A small image autoencoder, trained from scratch: encoder norm rmsnorm, decoder norm groupnorm.
Rows from block 6 of the encoder of a small image autoencoder, named by matrix and row number. Rows with one number belong to one neuron. Each number is 128 + 32 x the weight over its row's rms, rounded and kept within 0 to 255. All counts start at 0. Numbers have three digits each.
After each neuron's rows are labels from the 100 images, of 14976, where the neuron reaches its highest value: "colour at peak" is the nearest of a few named colours to the mean colour under the peak. Only what is clearly more common there than usual is listed. The data: crops of objects in photos (Visual Genome). In brackets: how many of the 100.
# fc1: MLP up (encoder.blocks.6.mlp.fc1.weight, 512x128), inputs 0-127
# fc2: MLP down (encoder.blocks.6.mlp.fc2.weight, 128x512, transposed), outputs 0-127

fc1.276:141139115097137172134107088067096143111122185166140147104087108113151122136162095159131123141099091179168117130107215124114098134151066136138109142134119130140110143162102108088142104134036098144106114188138136175148159151116130116176143096116115138126109123133080137205114148162137150151151142185134064141131100084143101125182139169172128174164090147223136146211156148069087095113127
fc2.276:126150128121101137129128069161156097119169121161140125150141162109141110104144160133187101128170073160157136153118076151139086154132209058151167064110125189118071142093174115081086164123064138091135152170092175131158055160109165187097122157087104120108104149177141121100124122069105127150100119121172135100073108145111160149112135087155112138093155108190124172060128136113121158139151
colour at peak: grey (60)

fc1.308:164104139117091141178126140168109126118182078167120153165139127115101100123141187158088120094120100132129082111121136129081118142137134092109130087098085119110123034121115106119149107101174136110118176060170177112114080187173135127168165093146172162095178154113118107123093091030159109118131120102109161126123111141126157155088166208146149084097132160148098150146096174135054102139178
fc2.308:128129201131118086076121145146096127144127172096100073054114111135124096172084086082160156130157180130124150100183073132158126084147146099105103091126169124120103118137144156156094138091101105102100125155117165085119075098121088088110067099196110116175081080137123164124084177195112097142134147148123105132112115144136084092165104082104131191164082101122151162132173152053138145101119
colour at peak: grey (79)

fc1.144:111128157116188104139123104096156182123109142151187136112122163138134096077144069209117106126075065137104163228078163122121111131029138149098143132126131074173173170159106167096097128104172155170165144086094084141149124108129152114153140161100093123151159171141125128080136115156129117110151130133057120092132130124096142077104103075164120104119148163135163132119134168147158157135185
fc2.144:131127080148147141098079157142132091088151121104100068108132148110145172116125180090070127119133157071178131053139084117148109146197133153123153107106141167163114095110141076210134164089118117067129170167145171088138141111121055138079094117135127101060161145107129115142146144093171107119118155120189124133138114107149084130165119087101115117145157149095170155128142063068105139051148
colour at peak: brown (67)

fc1.460:113153174153142123131154138154110122088149109160104198175144115117115116162058116076086117139096148143080140115127143141131114135170150145115123141182168153102138123105143115153123069108097147100135160080144099137097113117201128160091144148139065124136183122206163162104112197147090141116103106077116135110115098185043106129123143147060161169203166145108187101099153121139180129184124
fc2.460:123111123115128163151106098115124118155172131122150108000079100138126161138161107129194118126099122125114132154160096125142101121117118123130106061115126124136150127192139128104116157089163095110103113195116166112123143091088184079125100126153219147094196126111080121142122110109146137101129110185113112133159147083185183092121071154184102108121106115111124126121122116134143081067118
colour at peak: grey (72)

fc1.505:205148153172119128111073157180108162161126097117129110188159123141151118098180165143132134180099086144130159163133136109134119148160136197142099093152141152195089129094185089132132140155114147186090139119236132051100118160131092118102153135137130120090128171188132108088150138135097120127140143095151115106134147084095170130142124110124151147096141122102177109073159198121040122122131
fc2.505:126048050122139161129163076072169132089130116140175107074090098174142106156078114129102147098108192097146070093133132135171121112108102099114198132153088087116155151159117149091116146100154087098143079159049136161143088175138130146149114051135111123090137092084129170192084142128121134115135122146141108131120152205141133107127150137155124154154041129124079128155113118112150139123124
colour at peak: pink (41)

fc1.45:093150147089139122152166119112131136136184069106146184140067149087120088058103167129067140176128193204127109144085153104130148112080062109136128082127083155121122152168100106123132115129096138123155128145146059120140168159144112159141145145087147119165109101096146186117084100118151094129099144188162156169178142117133054167151182101116160104142092161129082073167141110141102084111120
fc2.45:157172071140103171117118081159133089138170180111063095123173084152116175107137099159148123046116078098127155092072100128201157135136171119155144122114135155138119093086168190151064065109164143122135107121159155157071135136133137172126147121127104137091142149172106099099137130129113142123113047117102127113108088128137162167135090137132107109166186121172147148117078166162159177068162
colour at peak: blue (39)

fc1.249:169097134137082147170131086144136101103157166132184142185094140100147136161114157088051130133152181107094092158126174142167128117139108159093178145112100098096115108115122111118117092092150107110141153179115151125146118117176149114116147124137135180124186072139107143136109135075154098093110168137097194081124078085133144081109187160073099110167127134062129168178089184127071049151118
fc2.249:123245144065173094097111144171138134122137106147051160040163133138110116093133150171162143111134048125125169162118100166097111122137137074158109100112162144150113121127160141126132114176084154164078109066138083157081101123165133146166147128111168127150109169117129121124126142158099125181174099128120134139140144130091142152099086150180129128114185127156128113072151098103115191192099
colour at peak: blue (36)

fc1.482:176122172159135118137126066156111121162176104100115139168118111073171070157122206070098121131119187144114138119131116159191146063121116090183154138110144135102132089144167174066122088115132071137135131112130124086108100162154080087082161148166169130126132122187128148162106132137107115153104143121141129103139153108154139121014149126104131096182060076131127168129106154165096090124156
fc2.482:109123191085134164096108146096150120072086116127110115125133194162079133035071124157051150132115070086150125160079122122093130155111116139116084111121129119151148132157134107176144189148121125066126102105172180135149146128127137179177098131055043115134137102106092147093134113139148136106145100139101137164151114151083133120144108208152135125151192158117128119109133113100140143214111
colour at peak: cyan (45)

fc1.407:140132178132152143150139165181157113139120081198100129173147072117116164083062161108110104129150120125101147136137125148130074147186138156103123100118157126154144075095199112193136083118173133100120129114170138123033132157165137131126182141123134119091125142150152139094144150085084146180120116129176111091121136132082171141127163136159149165170198121156165181034137118118116132068161
fc2.407:150153181110151154168109142099127158120124169128187094081128141087160084150158112121136128087167127142137131116095140106136140107124115109147077162146150144118122163144106117095113177123107127128122163125133132179145161102113146122110126188216175121205198113109073134132116125222155102058137090112140129167132093135152101070130090204151124101129174115122113113143143136110152140252102
colour at peak: white (60); pink (40)

fc1.254:087144158060111152153094149178117136140096156124143123096125140125077081153075112168117106183113099177114182092163054112123178126129148146172117139079150114164153119091072151121085126126130117162141168149085168124186117105057070174138165102108121091124115188098145171115119130084202098103142183106157176134102097087113111150122115050146179077109102112144120117119106119111154140117139
fc2.254:134105132129152143121137114121092096136154120110208114143128094132180065103088085123167188159175109106094123165078095105130178156086089126129123166111169142118117157099162094114130130209126126136099166141127097173114173137135129127169124185076163205141181125148167151144109067134175146144102149080127084189088137169136127135123093172126171078098153068164094086117169131153163131103100
colour at peak: white (95)

fc1.357:111126164104123154150141033119153130110203143083129171131132194173156127089142167085156124141070129153125241137174124130111101121108121120099154119115125132148169088200088175138163167159127155141156144100126060128087109132114116132105087143154131139144160110141121148169155113099107112114145094169151125119177127059090140105052129131125094116135129081119141148133194129118049097163110
fc2.357:137120172107112111144143182120108127080093132180181038057126103059123128162102073145089097116149113098125071108103093113169161132136122139131119110137134138108117150031126124144113058116112128127122078151139225142159116132158149143140171117073109175138105121153144098099119132135109129082133193102123138153090071149117165161167116115140162142144078141136111155094068109141205126127148
colour at peak: pink (73)

fc1.446:122108158079094143123184069171119083096188157072093151117102143138124088116157117099139153164145158143122124143139111161161149177165104133132137122168186192174120143134101125132194163146120166156155091190125120149110146123094138156074116112150105125146095164172132168171100161157167079110105094084135166116137134048179100135131143133167083114081098032123119170151147132149094181163143
fc2.446:170183143123105103121154193093189105113140155143163088088133180176111151126113150111115117131108135184166116041086149178084122121119107111125180129157149098072143155086116108174151163168123112090122155077120117111202134048124131105148173074163101142178127115093128148143113192168081126107166090112135127172084176168114116162091131146135115098086091155109142154144097105118107128077099
colour at peak: pink (56)

fc1.65:143137173077121111126157072152054172118106178182109061154123136099165165166144100141099153088139159086129142156117114134070095113095157150166119090123147102193134087116114131125105128145152082129101096145161168119086128179064126070101139167130110111145173123146204146118080109153132088145136075108128065144107148124079098050147131091185132098138136155155139165179133108119079129089135
fc2.65:136181104098112163152133119137140165097075065068171124164132125112092142159168154147172123156098096179118129138148057156067186105142054134175174150154082120116194127123160085135144095108166171084160173113131105140101112060183170111189161133067138157115157123174105108102164148112122127082127100066123139140151130132158135122170147134139078120082138169144160128114095124150092106131101
colour at peak: blue (30)

fc1.290:160127189084131094159137096167107130084168080167156129117143131087125173092100140093146091134140190104087134166093101115058147100101150101168143091160151163128113124125156108128194102133119124107178172101138132165155095163116083113051124147128168130139136191167098116090149125115093115166119143164164205162139102111059163100079125141104147108150176058140121094091186123091134162162144
fc2.290:106035109140120164032111093116166126157119171112152170123113108183064124070113132140082158088151114118140090114160148109155137159125127120117120194124135094121126102063087128152099108073127111102088138178118096075095157109151160149193098088148113160100120088094096130123153139163154144161135129149094090091134175124136153125167196159138123160116186136101142152133063160132108111082072
colour at peak: grey (95)

fc1.426:111129173206112058132118102147110088098139131129161108106130041123142121088123147127122091092193146090196095069143144134122153080086172119141152172143193141150173138178149150092140180138114173160137128103139144094135133070103073161136171144155187128088124176093098135133141123140099101212117117122189073146095141143097132117117145129191146102123183135143125141122143166168119145151110
fc2.426:170119131112113164123101132170110110142150193162085123101135142125158139140170091082157188146109078122123112115098130147137175132108153182092116120139089113169129105122042108160069130132165135102164164095084063122148125095178116127114158086069141156119159077135122090089135139095150203081157195164138137107207139136143192170121149105077086139135117085145087120170108088109134158089139
colour at peak: yellow (30)

fc1.501:146116137138102118145150140135119164101165128155171137171141169087192169152119070161101169136072150159087157103132116078110120132104149106128130158128086116163123088107082093059117115182151078126128134074107104189136047129092175113065150137110174171113202109214138131131116098147115082105120138140133179151151132119056071094119162099139109084134100183119123134100096159152127125152110
fc2.501:111130076120165123136126109140163112108150112103112120153142096125065117095140161140150105102110076113148106161151120125165154095159129163106089113074140137119088144094141145162113101113086166140126153158144133104107194128158108147157124138146060138158047166063079127146175145136128136187131093102082122143128104159170216130118102175107096151109255092102146080112163126099084143105112
colour at peak: black (76)

fc1.385:158163122124128143093138065125121088119097128102089153121118088183168131099130163067093110133091152090120146082139114171114163129144138155143176131200110081170140220104150141122081154153151131139124164151166076131074165123161100133135108119097095139173156070147106091150109133145113131144089158146110137125191139170108092042119184200144145134099090161121205141138105151128169086091135
fc2.385:133178072061157160154154115125150155058101093116075159134071117094145112106153094152184098129135139175142114128088112133104138137146148152149153144095107112110163120120067127180075106144200129144097133102096167114165161189117161112138176081077083073083145113130131136099082081105117152209154088155107122155093103116105139045128080131112152109096133104116166143134133120149096145180093
colour at peak: white (36)

fc1.131:082167138090108213120136152190121130109145127185137150119103121081162149136146142111109078133095164163116094163179124154161148161181117146101116124109151131126156093102151122118084084097140060123138106152131150125079079100109204099132123092127087152098133097196105120116164160152124137088108088101173113155139079143063162109188121186071120175172103149164102137126115173079095161083151
fc2.131:133093155140152125132082049089118120146097127097100162096138082132132112088120103102106161087151116090142187106133105130136117128058140153163144142168123148118125129155132137161118139091121153115117193024165114069111160144180041130095104141133177146081082125114103122117130118150125137204128134144093126083133131123179105157065140079179137099079104150152184139142122098176149109205131
colour at peak: orange (39)

fc1.128:092105128150099133156150164075137160126133146109162132201151189057152183117120062144045150091096135160092086133123135141162135095144110124109131176102089172146112161080099202130106145104100155169176167154069118155112131111089103179137189154093124144108183128096100069168114125110135134162144138119118145157172175137100099088111137107106063112137132095132127097072104134124119091160178
fc2.128:115170064110148117127141066150145139170140131181098101061130131077149086132157123094151131113121145180185144099162092152097085135121116077175187103089168078146147208126161080105124116168125134129077106109187133079154124167143186118100076099183079118098075112127102138109094127084160155115093080124178094149103197115131116147097094107129159124106133110142129123135161141146181166133114
colour at peak: red (76)

fc1.72:137143143187178151149103118158206065080132097082080120155131081177071158149142085056108159087192154064141177138095111075134167085085116115126125096209100170118166118134125110165101157102139165100131111068149133149120165164115104067114132121139140124093149139101127136142127098124158148186120170167087144093156179168140115123109182153134115134108160137131130103119142164135133141186151
fc2.72:145085156139109138123160143141051122098069151195113091191096139112130124128141193175156132130136131156138130161096077115133111171132080109116052141159149105113137082102149080106099094169118147147200118128111104084148115176105128167098127094129107145073121172115123176125159115143129139179140073030184134070148121147181169147157131134153139120077106137127187148077102175117111120133137
colour at peak: grey (62)

fc1.122:120110127203091160127082160078149154160176119153111131121137069175124151166083101093105091157129164071065098063108095045112119115108131063137158138135088102095147151190124155150121119153133065125092176160112148132137119122160157160082094196120092154095119107101100132117138118107125087069094111146087101099079131156087067107119155106128097131159112140136116146162095075138164125080137
fc2.122:077116089102162093135161070185121133148115058159138137142164115124171137121180158121171122090140106088146169126164049171135184079144151122117192161117140139163109125064106140084115117171097127117123116074104175100144119115135123144058140158128099107157141112073133091141150163101109137176095111169096111141117104138114188059082094164195145099101094151171120154120128155185114089106104
colour at peak: pink (37)

fc1.483:151107173175117112147208136117081116111174176166159135144095097114145099133112166056163155140098255107135104134125156121140108107137119113142111114095123104113069137116150117097078086146127126108159130181146130163119129178196159113130128139107143159056171115144125121145123126118090116114106167165142199154149104134193127118144124072111134072116081209123144198116093118123128108109141
fc2.483:120197053055140168173075071132157142163157071130090136132150127090146184127132152191122113094110023126124152153147096106080141170120118114153160107137152180161160136066074115101117123135125136141116144092148110130124111120082128122149113077174144116130130133125100122140127116089166149199104062103113087102075124090115130170109117110107108163085165068130100077122146088132148121123094
colour at peak: blue (36)

fc1.175:158100121077119158109102113100116113110124134110130116138146120124065140102109082198120114160105167136121119125142112083086090114134109150129120129091145104135145137124055154133148162087084065115058157162145136156176137135108123165132087150163145121057151165082119187146120165101126109105118128195066110121172188130080123218156154077138166152142120132018079119143124081152112117124139
fc2.175:106101111135171124108142100107139189142150145095102146173161152137141184145119134085115124151160137169137118183139043170199070146158127091179089133030134096141129176099146108186133143145118039128138149093152162101158091140071116106110141154113151162136159138138122144109123196120116128132113086123154102115130123139116140132149140188171172131105096090074154072065149111099081112124173
colour at peak: grey (63)

fc1.154:141135179112130153104109102110160135171121158135165130137102188140167138128164093151113166104146127133159112137086135178176113171093094139126074151125112159118068115063108205085205139139064153069116144144124157147151080200118108131184125111102129162109104178127129110086143142096102080148159128154130142092122137125206163078134121131048125103145093130113163192097173152135082102132099
fc2.154:088156042105118151126119141186149084112154158122093190066158089151133121099079143116119130179104124148140140090143134109116135124154114150150153111135148107106157162132119090192104097091172101189122079217109055157057138073105113124124123116103067093156118127103105144146106158121123171085116162137128110127161143118093039149150118146157097153117193132124134062079117106122146132088105
colour at peak: blue (46)

fc1.404:120090163097092176158195114119148134149151115148124124052157118155075135063119148172130103093095161098110099090088157104091133115131146114115091112104123085178116117130107111166101101086176088118148055187183206121146142128157162168088069167103140137147114167134133102095157165149161094108123125191093109149131109136124139143100078119159112136117187103067141165111089082118087163166090
fc2.404:092126127142099106126075169056102126156178108116176140213103110138105098050124068115147131117158049120121188131143116144075110075086084115146153166082135142176173140124157168092167085159076128156120082108158096165144114109178114131169194109151135113095142141117146114062148127137115151116130137115125134111147117098169095145139151196131123138134101112100092103120122072179104103150068
colour at peak: pink (34); white (29)

fc1.301:182131074068116146135156113198131116100121148122105162139140122104072095164091102145140137130066142100100115180141169119147067100105133135129169111097092138091150122196173102121110161120102122125160128129070121130111160196144135173093091106151123083125110150115111163151117145131211109161041107121140180175126102110098117134156212066143180133100123069164144169162130141122121156140088
fc2.301:095167166183144206161079128098120112128083061080123109165105142156093110163142173135100149139129089133115162133126065134127141169175119087076118115145134165107168120099050133131078068152135169105191133112111092123140137121124136016121128118141109084143123157144154116163121123128088133171175093119116099099139115169145165104093070106109151151079130136102114094109128057122077162157112
colour at peak: blue (38)

fc1.257:151022083145111143123125137098133159190095098182061120103151142135134119134162162153197165146102082106146116155148180160131131075128101151085120143126107127171161122152123131130176107086125123104110087168149154143123151110147160111129157126144054128093112096066132133150159181104145154177152099098145123154169138143196094151166140163142165124075193137104133135115126101139212097096067
fc2.257:138134072127154117122142052157093163146107167124156113057066141081099101084169113128143170118127133132131106148148140140119152132128129197099159156193100136067085070157086132130106116129114097077125118051117116125116137142172123120080185119152153137098115138082112127074132094065167103055140165182143122088170117130146118119103068129122133127152125149107179033121124134132112084167142
colour at peak: white (45); pink (29)

fc1.68:086085160163112147129164109150136092150087163078113134103120116169136158106114138156092106140153175094167083172107127176110090115109165102105085114118158129092111092161174156146185140083052152091156121144099169080175152160169187168181110083104098139176159130091160111134167146108127097127136122135084132075104135194145147094152138152119061102144109152109136149142137114051140109038133
fc2.68:120110120073194085120102102131096169141117081195149149175133083092130123125156151141120123086147114118134158149190120141127141165171064101205126122107128100120205154073169136175132130128156114091160093139185100106077153080175074121172140163185144162110137116122072141133190126087127090119151152155124137103140168097138162136097101128153163130126145088198159136132108126165159119155057
colour at peak: pink (32)

fc1.214:154111155147118118096113131045130097150051176054159189101181162113168134126164132170151082097099132138158121083107084118083162114082134135110126146147164172111096117087166096104151061101092107141144200111112136136138089146076174148092136116158107166096105164123148122145137090158032092104068104156136103119123132166116123109137140149096122129097083107133077183099136101130159119167137
fc2.214:089162134083183115152148156136135129077156131153109130101093136153146160211157161140117087105156134169167145109132141156110140155092187135108129129111124145119093135168091099103095155187089048098161135060182145128161146115144089095116193125100172189126169149039079116142105128094134150116162118126150121107166107105122135126133125141110108123154112175188132096151192152182089137078190
colour at peak: yellow (28)

fc1.120:137064160146128153111106106163134135106045078117094144150172164104124195146155103102077119127091135117141150133078192162128108148141125146162165159109147126105171210104133111112101127149184112121187155204129105164082109055136081068087157159130115125146103147146156156135099166172125131106159144184130179151086105122111101157143118148132144078139166128152088137156137161131098196075121
fc2.120:154146103112092146121108125149158129101139110101107171163175144071144100067139130145144126157165074165170143140135112104126114094072148080181131142184120129168134130169195121163134204126157117120116114146100122091093141135126128147152131137075092083164037126120127163148159127216126148197031165134116151108096127122161172164138121134079161065166139135117158172119071124126143108114113
colour at peak: red (31)

fc1.508:161115131094115134121115057219095117129168125140108187123101094152151155094067193118103102135128119144123175174190126147152133120135132161135082119136143132139104083156170098119174101126180135153086122076158112096160122151090107142128101151136170148100157160139085085137164112050072142129136162135057144079063114121147183085104151136206122110114131127134146209132153130124089098143152
fc2.508:129118117132156170165107194055148145106119107167148090092182146102104151134164050123125139107109168105131063117111105156122128178141124087167154142071145132139164102120107102139100172129105152140156096143126135214089107136144100129140122123157134176131074144147209157154107116208173122138109138072187122186123125148159103171114082113064132128173170110137071083128137101101169130131095
colour at peak: white (42); pink (36)

fc1.306:108126130101138160139233098116103119121134132159117187106144126138080125113089135100127078135138127184124155068146169140124130133096166132105108118119155144120096133084164119169053129087100098137091164129143115141128091103159131118146102187107088111092160122112103131104164179077122102056133128103132134151094037165150188142163156179125149146038129163086101148120069083168174149151125
fc2.306:095135125113132125109049115099140132191117135115096090161153144093130201140138134090173152131161119130120112070125140096141152117195103125132155144100107115126205095128073156121124122164176155183170116123148078114137140136143121125121139091128140114140113132195104100134075121096093088218175097137127175067139146087142122120139027104118110157182091088135146096117129124166135070199147
colour at peak: brown (66)

fc1.477:144155172060113097188163108182093096131112074122141135138092162092153126147073131101132086123080122154102191162141104080119150131174101124155128132148166122131156119132105116094135096160123130170132139046167121093135135114167155122127120193137110080127141064132135165153123112196055093084123096105178183110089161152081084148114096112176105137110086168180116157106150140153077120143181
fc2.477:099089123195162186096093161083146126100133113090110135118147096146073132132143094134122135091136150058130102097144198131142118169118165146114121082126125104098138124130118113137107174040118123108205141139148151160108124131097167137111095082098163192106152173155101072112135151133181118192142145155104134169163113080119193163133167152115102131153209100101161104106141065157168104169113
colour at peak: grey (84)

fc1.351:117072184052113152151122066146151155113174120114093139128121112125100106101143099059093111078148096113095173158134157094114144118125142129139130166085168138134109160145115113162126156107113157099037160127178112123168131100209102176136085145092085169135181114042096135102197110122155139184138134111140107173148124129184151090072151190123138104107113145096168153121134098110123127160112
fc2.351:085141097160097113054100144124097109193141105146096169161133128112142185128150133151233122152105123140146071163148117162133042161172101165137126040124097100101113083065155121190151099149143134110130086147101217141127107176085101130153178131174170122081092139155117104114092164115130148117139122146114162095114151101110141128159099124135093169152164090161123090101137140129138108116115
colour at peak: black (41)

fc1.381:152086160114105119151118164208137153093088185166140148132100184067131167092066051137087142151108117142125097138078138138151102133114069158168151131128137111124106140071140147101143174186149173172163168166126099143136127118137148154097090161067103126178142208133085117108092140090126131136139150117148176120122146111149068104119158114185098078198085110130081106131159123117092105102130
fc2.381:129210104191124160191131146098099138171149127093104165081143066158154072134163153150124180113095119107158146171162119095131117147176189100121144122138146173140152118117120132173104096084129133087098124117123087094064067166166162108149117115129159105083121061112153137135112124174152199130133131128106037136194100129130177148120124125080139150062131126120174187097125107127125139142129
colour at peak: blue (30)

fc1.221:167160107107129118155062156148198126123116081129133146100116187124086146093108022142107114112120063212151222125157119143147145118077122117178160165103171114152169162115161133167080138143167092113135143091179128154098089085185110143111127162130135104165130138104098158127179099169159126093141166095155127129114114141132181109104112128133147067109115141172126165156122117144147142126194
fc2.221:108085179187136127099127107145144193103200153137135134069143067097140178149102115134073104130120151096087134130096165122126145138120160128091125142215124074092160139136135095135130143186079116100161058136111147135132118137122152113129119132101114137176173151119123116109093152079119148108123165160128196181161144124087158128120122132138123162115066133128141091041131071110082149056055
colour at peak: white (28); pink (28)

fc1.470:182157181148126119091129113150118156119132125076157157177125156088185132110177086158122146089129149163147110177165109107174120176139125141171099144155140148179112117151146131155106144165089131053131131079139068206115153110135054117177165089136167190134119152173141132129112088112064113084107171109144195129137211119150079083097136146153121092105144173162162164133147141127137150123134
fc2.470:131136111149166140186143214163165134164148115168102079101159054132126132179095175141129114162124134114073165072062108108132162123120083153128128184127095111093140110087088137093102140128144111181068174123132038107121118153139154129135074152091055148170094109113113148118162174118137114155133131130121092132143099162113164185162103168091157132115156125129107069090124125174085119099084
colour at peak: black (55)

fc1.464:150131131155156119156081199145111125181190124145103179168102079097139116134197123133086137153179115187148152080124127152130146146164117156155127140067160128138153188131078090148120081089141092132168090188125136120144134127105077147095139161133162084187104168127156164177096093135117067149141119109119138081161088078088090125107182121101197111115137135120112098187167134182125166128145
fc2.464:161185088158085112104207149141151190140128110117173111118112131108133165143143157146144105117158160132132130159168132096110135128050138137117129138160149158138166114075104161185104142139084144122092175152143103134112139154203146192149083118180069122102150112083165113094122213145095198169094169196129131162157162161163085109137109127100100113143162149136110162096134077127188109103121
colour at peak: white (73)

fc1.86:074144132142108187141139121103197087130142137105130184122106073185167118126066147090120114144107105109128117093107160168173106117128111092132134167163115160116115130091090085133073079152151159119150109130125131112073145132151194147204122162097078056105130081100151090120107132140111156109179125090058131109119144195146064114142172101108109170154098128120130182097103112094149117101054
fc2.86:129115118088189106133130170130077154168146092138111101134162197098157163127192116130161111148145078186128127143161109132107185137141111175145166109122111138115146165118182144076164132167083121169143163108172099160175077078162126150071125166150143197136156139106066089123109120091114148164122129161087167158158123058112121090094138133092148071089120117134092047149107110162090111148160
colour at peak: red (28); white (28)

fc1.2:096125155056083172143139174112138161132177111142153110132139175120099128157130037129073138093125121117140170140116162125099117123185208110055135122130117165132105068099079087099142143126131113115140187131116155168150059154154182072123114141114125141115126072149140133125157133195155156165133126128139062159114106140117193081094091171097178156113141149184114134114125168107072119128158
fc2.2:136154097184168079201142068144166121102109142110131123184129139088125136085103162110073132146119128151104140098149090126133149145091080129174104119067162121122166164080141146168092115126073104084091049122164075125106157129084086187135098090098086113056118109127130157136136148039087109148155138095157157101102127108121051137151145135143086104164076124127138103080097129141127139110100
colour at peak: green (26)

fc1.275:116115144125146181124140107126138115145154090113116148120145088171161121100074110079143137149095160120118174122188135153126129118166136141118104151137155138094153117116148087147116152134080133162147089119135071136111147113134182187108150150126164144167182113074103125137169135136117156115142104190158190163136103119130195086117065156072075152130157019103179148085200112075096127110051
fc2.275:113090120088191135089111074121119159157097087123151155102098107091128117172192138139140096096151100101078104138132107087139118166101124166149151099149134099147107076171112167110173065122140188121131179122124156120131097126152102087121149116134103184131069108160109139106129150110133118184168137125169142119111179084157160134095251136149108105143160214141127127119054183163110111156133
colour at peak: orange (29); pink (27)