From a checkpoint of a small image autoencoder.
Model: 2.12M parameters, 48-pixel images, encoder arch swin, encoder norm rmsnorm, encoder activation squared_relu, encoder patch size [2, 2], encoder depths [6, 6], encoder widths [64, 128], decoder norm groupnorm, decoder activation silu.
Training: soap at rate 0.0034, 3400 steps, batches of 64.
Data: trained on crops of objects in photos (Visual Genome), 123503 training examples, 1.8 epochs.
Rows from block 5 of the encoder of a small image autoencoder, named by matrix and row number. Rows with one number belong to one neuron. Each number is 128 + 24 x the weight over its row's rms, rounded and kept within 0 to 255. All counts start at 0. After the name is the row's rms in percent of the matrix's.
After each neuron's rows are labels from the 100 images, of 14976, where the neuron reaches its highest value: "colour at peak" is the nearest of a few named colours to the mean colour under the peak. Only what is clearly more common there than usual is listed. The data: crops of objects in photos (Visual Genome).
# fc1: MLP up (encoder.blocks.5.mlp.fc1.weight, 256x64), inputs 0-63
# fc2: MLP down (encoder.blocks.5.mlp.fc2.weight, 64x256, transposed), outputs 0-63

fc1.228 088 [144 126 119 150 124 127 155 150 166 105 116 103 114 147  98 134 124  86 151 139 143 134 124 125 138 100 141 125 140 108 156 153 111 157 107 120 151  85 109 176 139 142 174 136 140 109 108  93 141  75 134 171 149 165 145 153 140 111 155 142 145 104  74 155]
fc2.228 105 [134 107 142 138 120 143 108 119 107 135 135 155 127 136 144 120 137 174 149 112  93 138 115 152 144  99  97 148 135  96 126 184 113  76 134 152 142 139 139 105 136  82  99 123  99 129 132 146 131 148 115 169 129  96 142 148 166 167  79 125 173 165 128 103]
colour at peak: brown

fc1.45 106 [134 122 148 136 147 125  80 120  97 200  94 127 138 127 120 145 132 129 130 127  94 149 108 152 140 155 167 158 119 106 142 110 119 120  99 119 175 164 121 122 113 161 140 149 158 139 147 158  91 126 112 126 133 147 140 105 144 117 173 136  75 159 160 122]
fc2.45 102 [129 116 128 156 151 120 119 135 148 162 167 125 124 128  69 134 112 126 115 120 121 144 105  82 144 156 119 157  86 164 135 196 113 137 145 103 150 109 139 133  94 180 121 123 117 104 135 132  97 127 111 136 119 134 139 106  96 118  72 122 147 137 134  87]
colour at peak: brown

fc1.8 130 [ 82 133  88 147 183 105 158 107 153 172 153 134 144 107 109 148 103 164 137 111 139 121  71  80 137 144 133  96 154 137 135 146 131 107 126 114 124 145 165 119 147 161 126 152 123 123  93 109 136 119 158 128  97 134  85 134 153 132 103 143 105 137 151 117]
fc2.8 116 [168 125 170 114  78 158 103 150 111  81 119 133 107 148 155 113 156 106  94 160 112 119 183 181 117 100 132 156  80 131 130 113 136 136 128 120 124 110 106 136 101 107 132 114 142 130 165 157 121 123  91 137 152 124 157 110 121 105 136 133 161 112 115 144]
colour at peak: brown

fc1.145 115 [108 148 128 143  72 139 126 155 148 116  77 109 149 128 100 126 104 154 130 123 134 119 149 110  76 118 117 163 100 124  97 117 128 137 177 148 127 152 108 177  87 134 143 107 131  98 161  66 128 102 133 133 112 129 159 137 142 111 101 113 122 137 115 154]
fc2.145 112 [134 112  88 120 144 107 136 102 109 114 160 128 103 116 172 117 140  82 120 116 115 129 132 132 158 125 130  72 138 115 152 125 117 107  69 110 112 109 132  79 154 102 122 131 122 144  94 180 116 137 108  99 130 117  85  96 116 134 127 128 143 103 106  78]
colour at peak: brown

fc1.61 085 [193 103 164 143 119  91 128 131 106 144 141  89 140 158 102 110 125 137 115 147 156 123 131 136 134 123 134 130 130 126 117 125 125 137 142 159 105  86 180 124 156 180 145 108 143 152  95 148 115 127 139  81  90 154 137 169 143 148 114 102 142 155 140  95]
fc2.61 094 [ 97 135 105 127 132 144 118 118 115 116 146 147 178 105 154 174  97  80 123 112 109 114 144 130 125 123 116 120 132 133 131 126 137 119 159 135 148 147 113 121 144 119 133 116  80  79 139  90 144 178  90 141 140 129 111 104 158  97 182 179 129  96 104 138]
colour at peak: brown

fc1.155 096 [133 138 144  88 121 147 105 114 100  85 142 121 127 111  85 111 118 162  89 165 123 112 146 147 135 142 119 101 153 168 158 141 172 171 150 138  85 132 154  97 140 130 114  95 129 154 147 140 155 113 141 138  96 108 119 142 121 124 147 174 153 167 100 120]
fc2.155 122 [ 98 119 129 145 155 116 123 134 103 143 148 117 162 191 153 164 144 111 144 136 156 139 123 127 146 111 134 126 112  71 118 124 109  97 140 135 160 133  94 139 128  93 167 113 108 121 115 107 140  99  99 140 111 149 133 170 174 171 129  71 119 127 107 145]
colour at peak: grey

fc1.168 113 [145 139 134 131 127 137 107 145 132 114 107 119  96  77  97 159 113 129 133 120 101 144 160 108 108 107 123 159 106 170 158 166 157  95 107 131  97 125 155  99 129 167 101 136 125 114 161 147 111 113 180 158 139 144 149 146  91  80 108 129 152 100 152 142]
fc2.168 126 [120  96 137 126 134 148 135 121 164  90 125  95 142 158 180 134 135 153 160 133 172 101 129 146 138 105 148 139 151  92  91 102 138 136 142 144 114 106 112 149 139  83 131 132 105 100 108 144 141 139 133 161 147 113 105 103 155 138 183  71 127  91 128 137]
colour at peak: brown

fc1.4 115 [152 139 150 115 142 134  99 115 132 121 112 105  99 117 147 137 127 114 108 110 126 171  35 144 164 107 124  79 123 163 121 148 116 123 166 129 164 134 120 131 102 128 131 122 130  78 129 115 140 146 123 103 161 158 100 130 117 145 129 135 122 145  76 102]
fc2.4 103 [ 92 108  89 149  88 114 148 125  99 133 135 151 160 129  93 110 123 121 139 146 130  88 183 117  91 157 130 153 123  97 113 105 142 128  85 141  93 105 120 109 146 109 128 111 120 164 122 155  99 102 133 150  83  95 145 126 119 101 119 110 120 106 169 155]
colour at peak: brown

fc1.198 095 [169 156 120 129 150 100 122 137  95 157 164 177 157 120 121 125 114 101 106 123 135 114 142 167 132 111 107 141 136 154 156 107 117 124 161 134 135 122 137  82 144 146 116  65  86 130 163  80 161 151 117 134 143 124 110 148 122 128 138 120 105 159  87 148]
fc2.198 080 [ 91 152 122 120 131 158 132  95 120  78 115 123 134 161 148 123 118 114 141 138 153 124 116 116 175 150 139  84 152  92 107 100 151 137 164 129 129 130 108 145  93 112 148 145 148 146  65 173 145 114 103 138 109 158 136 106 160 152 153 126 100  99 134 101]
colour at peak: grey; pink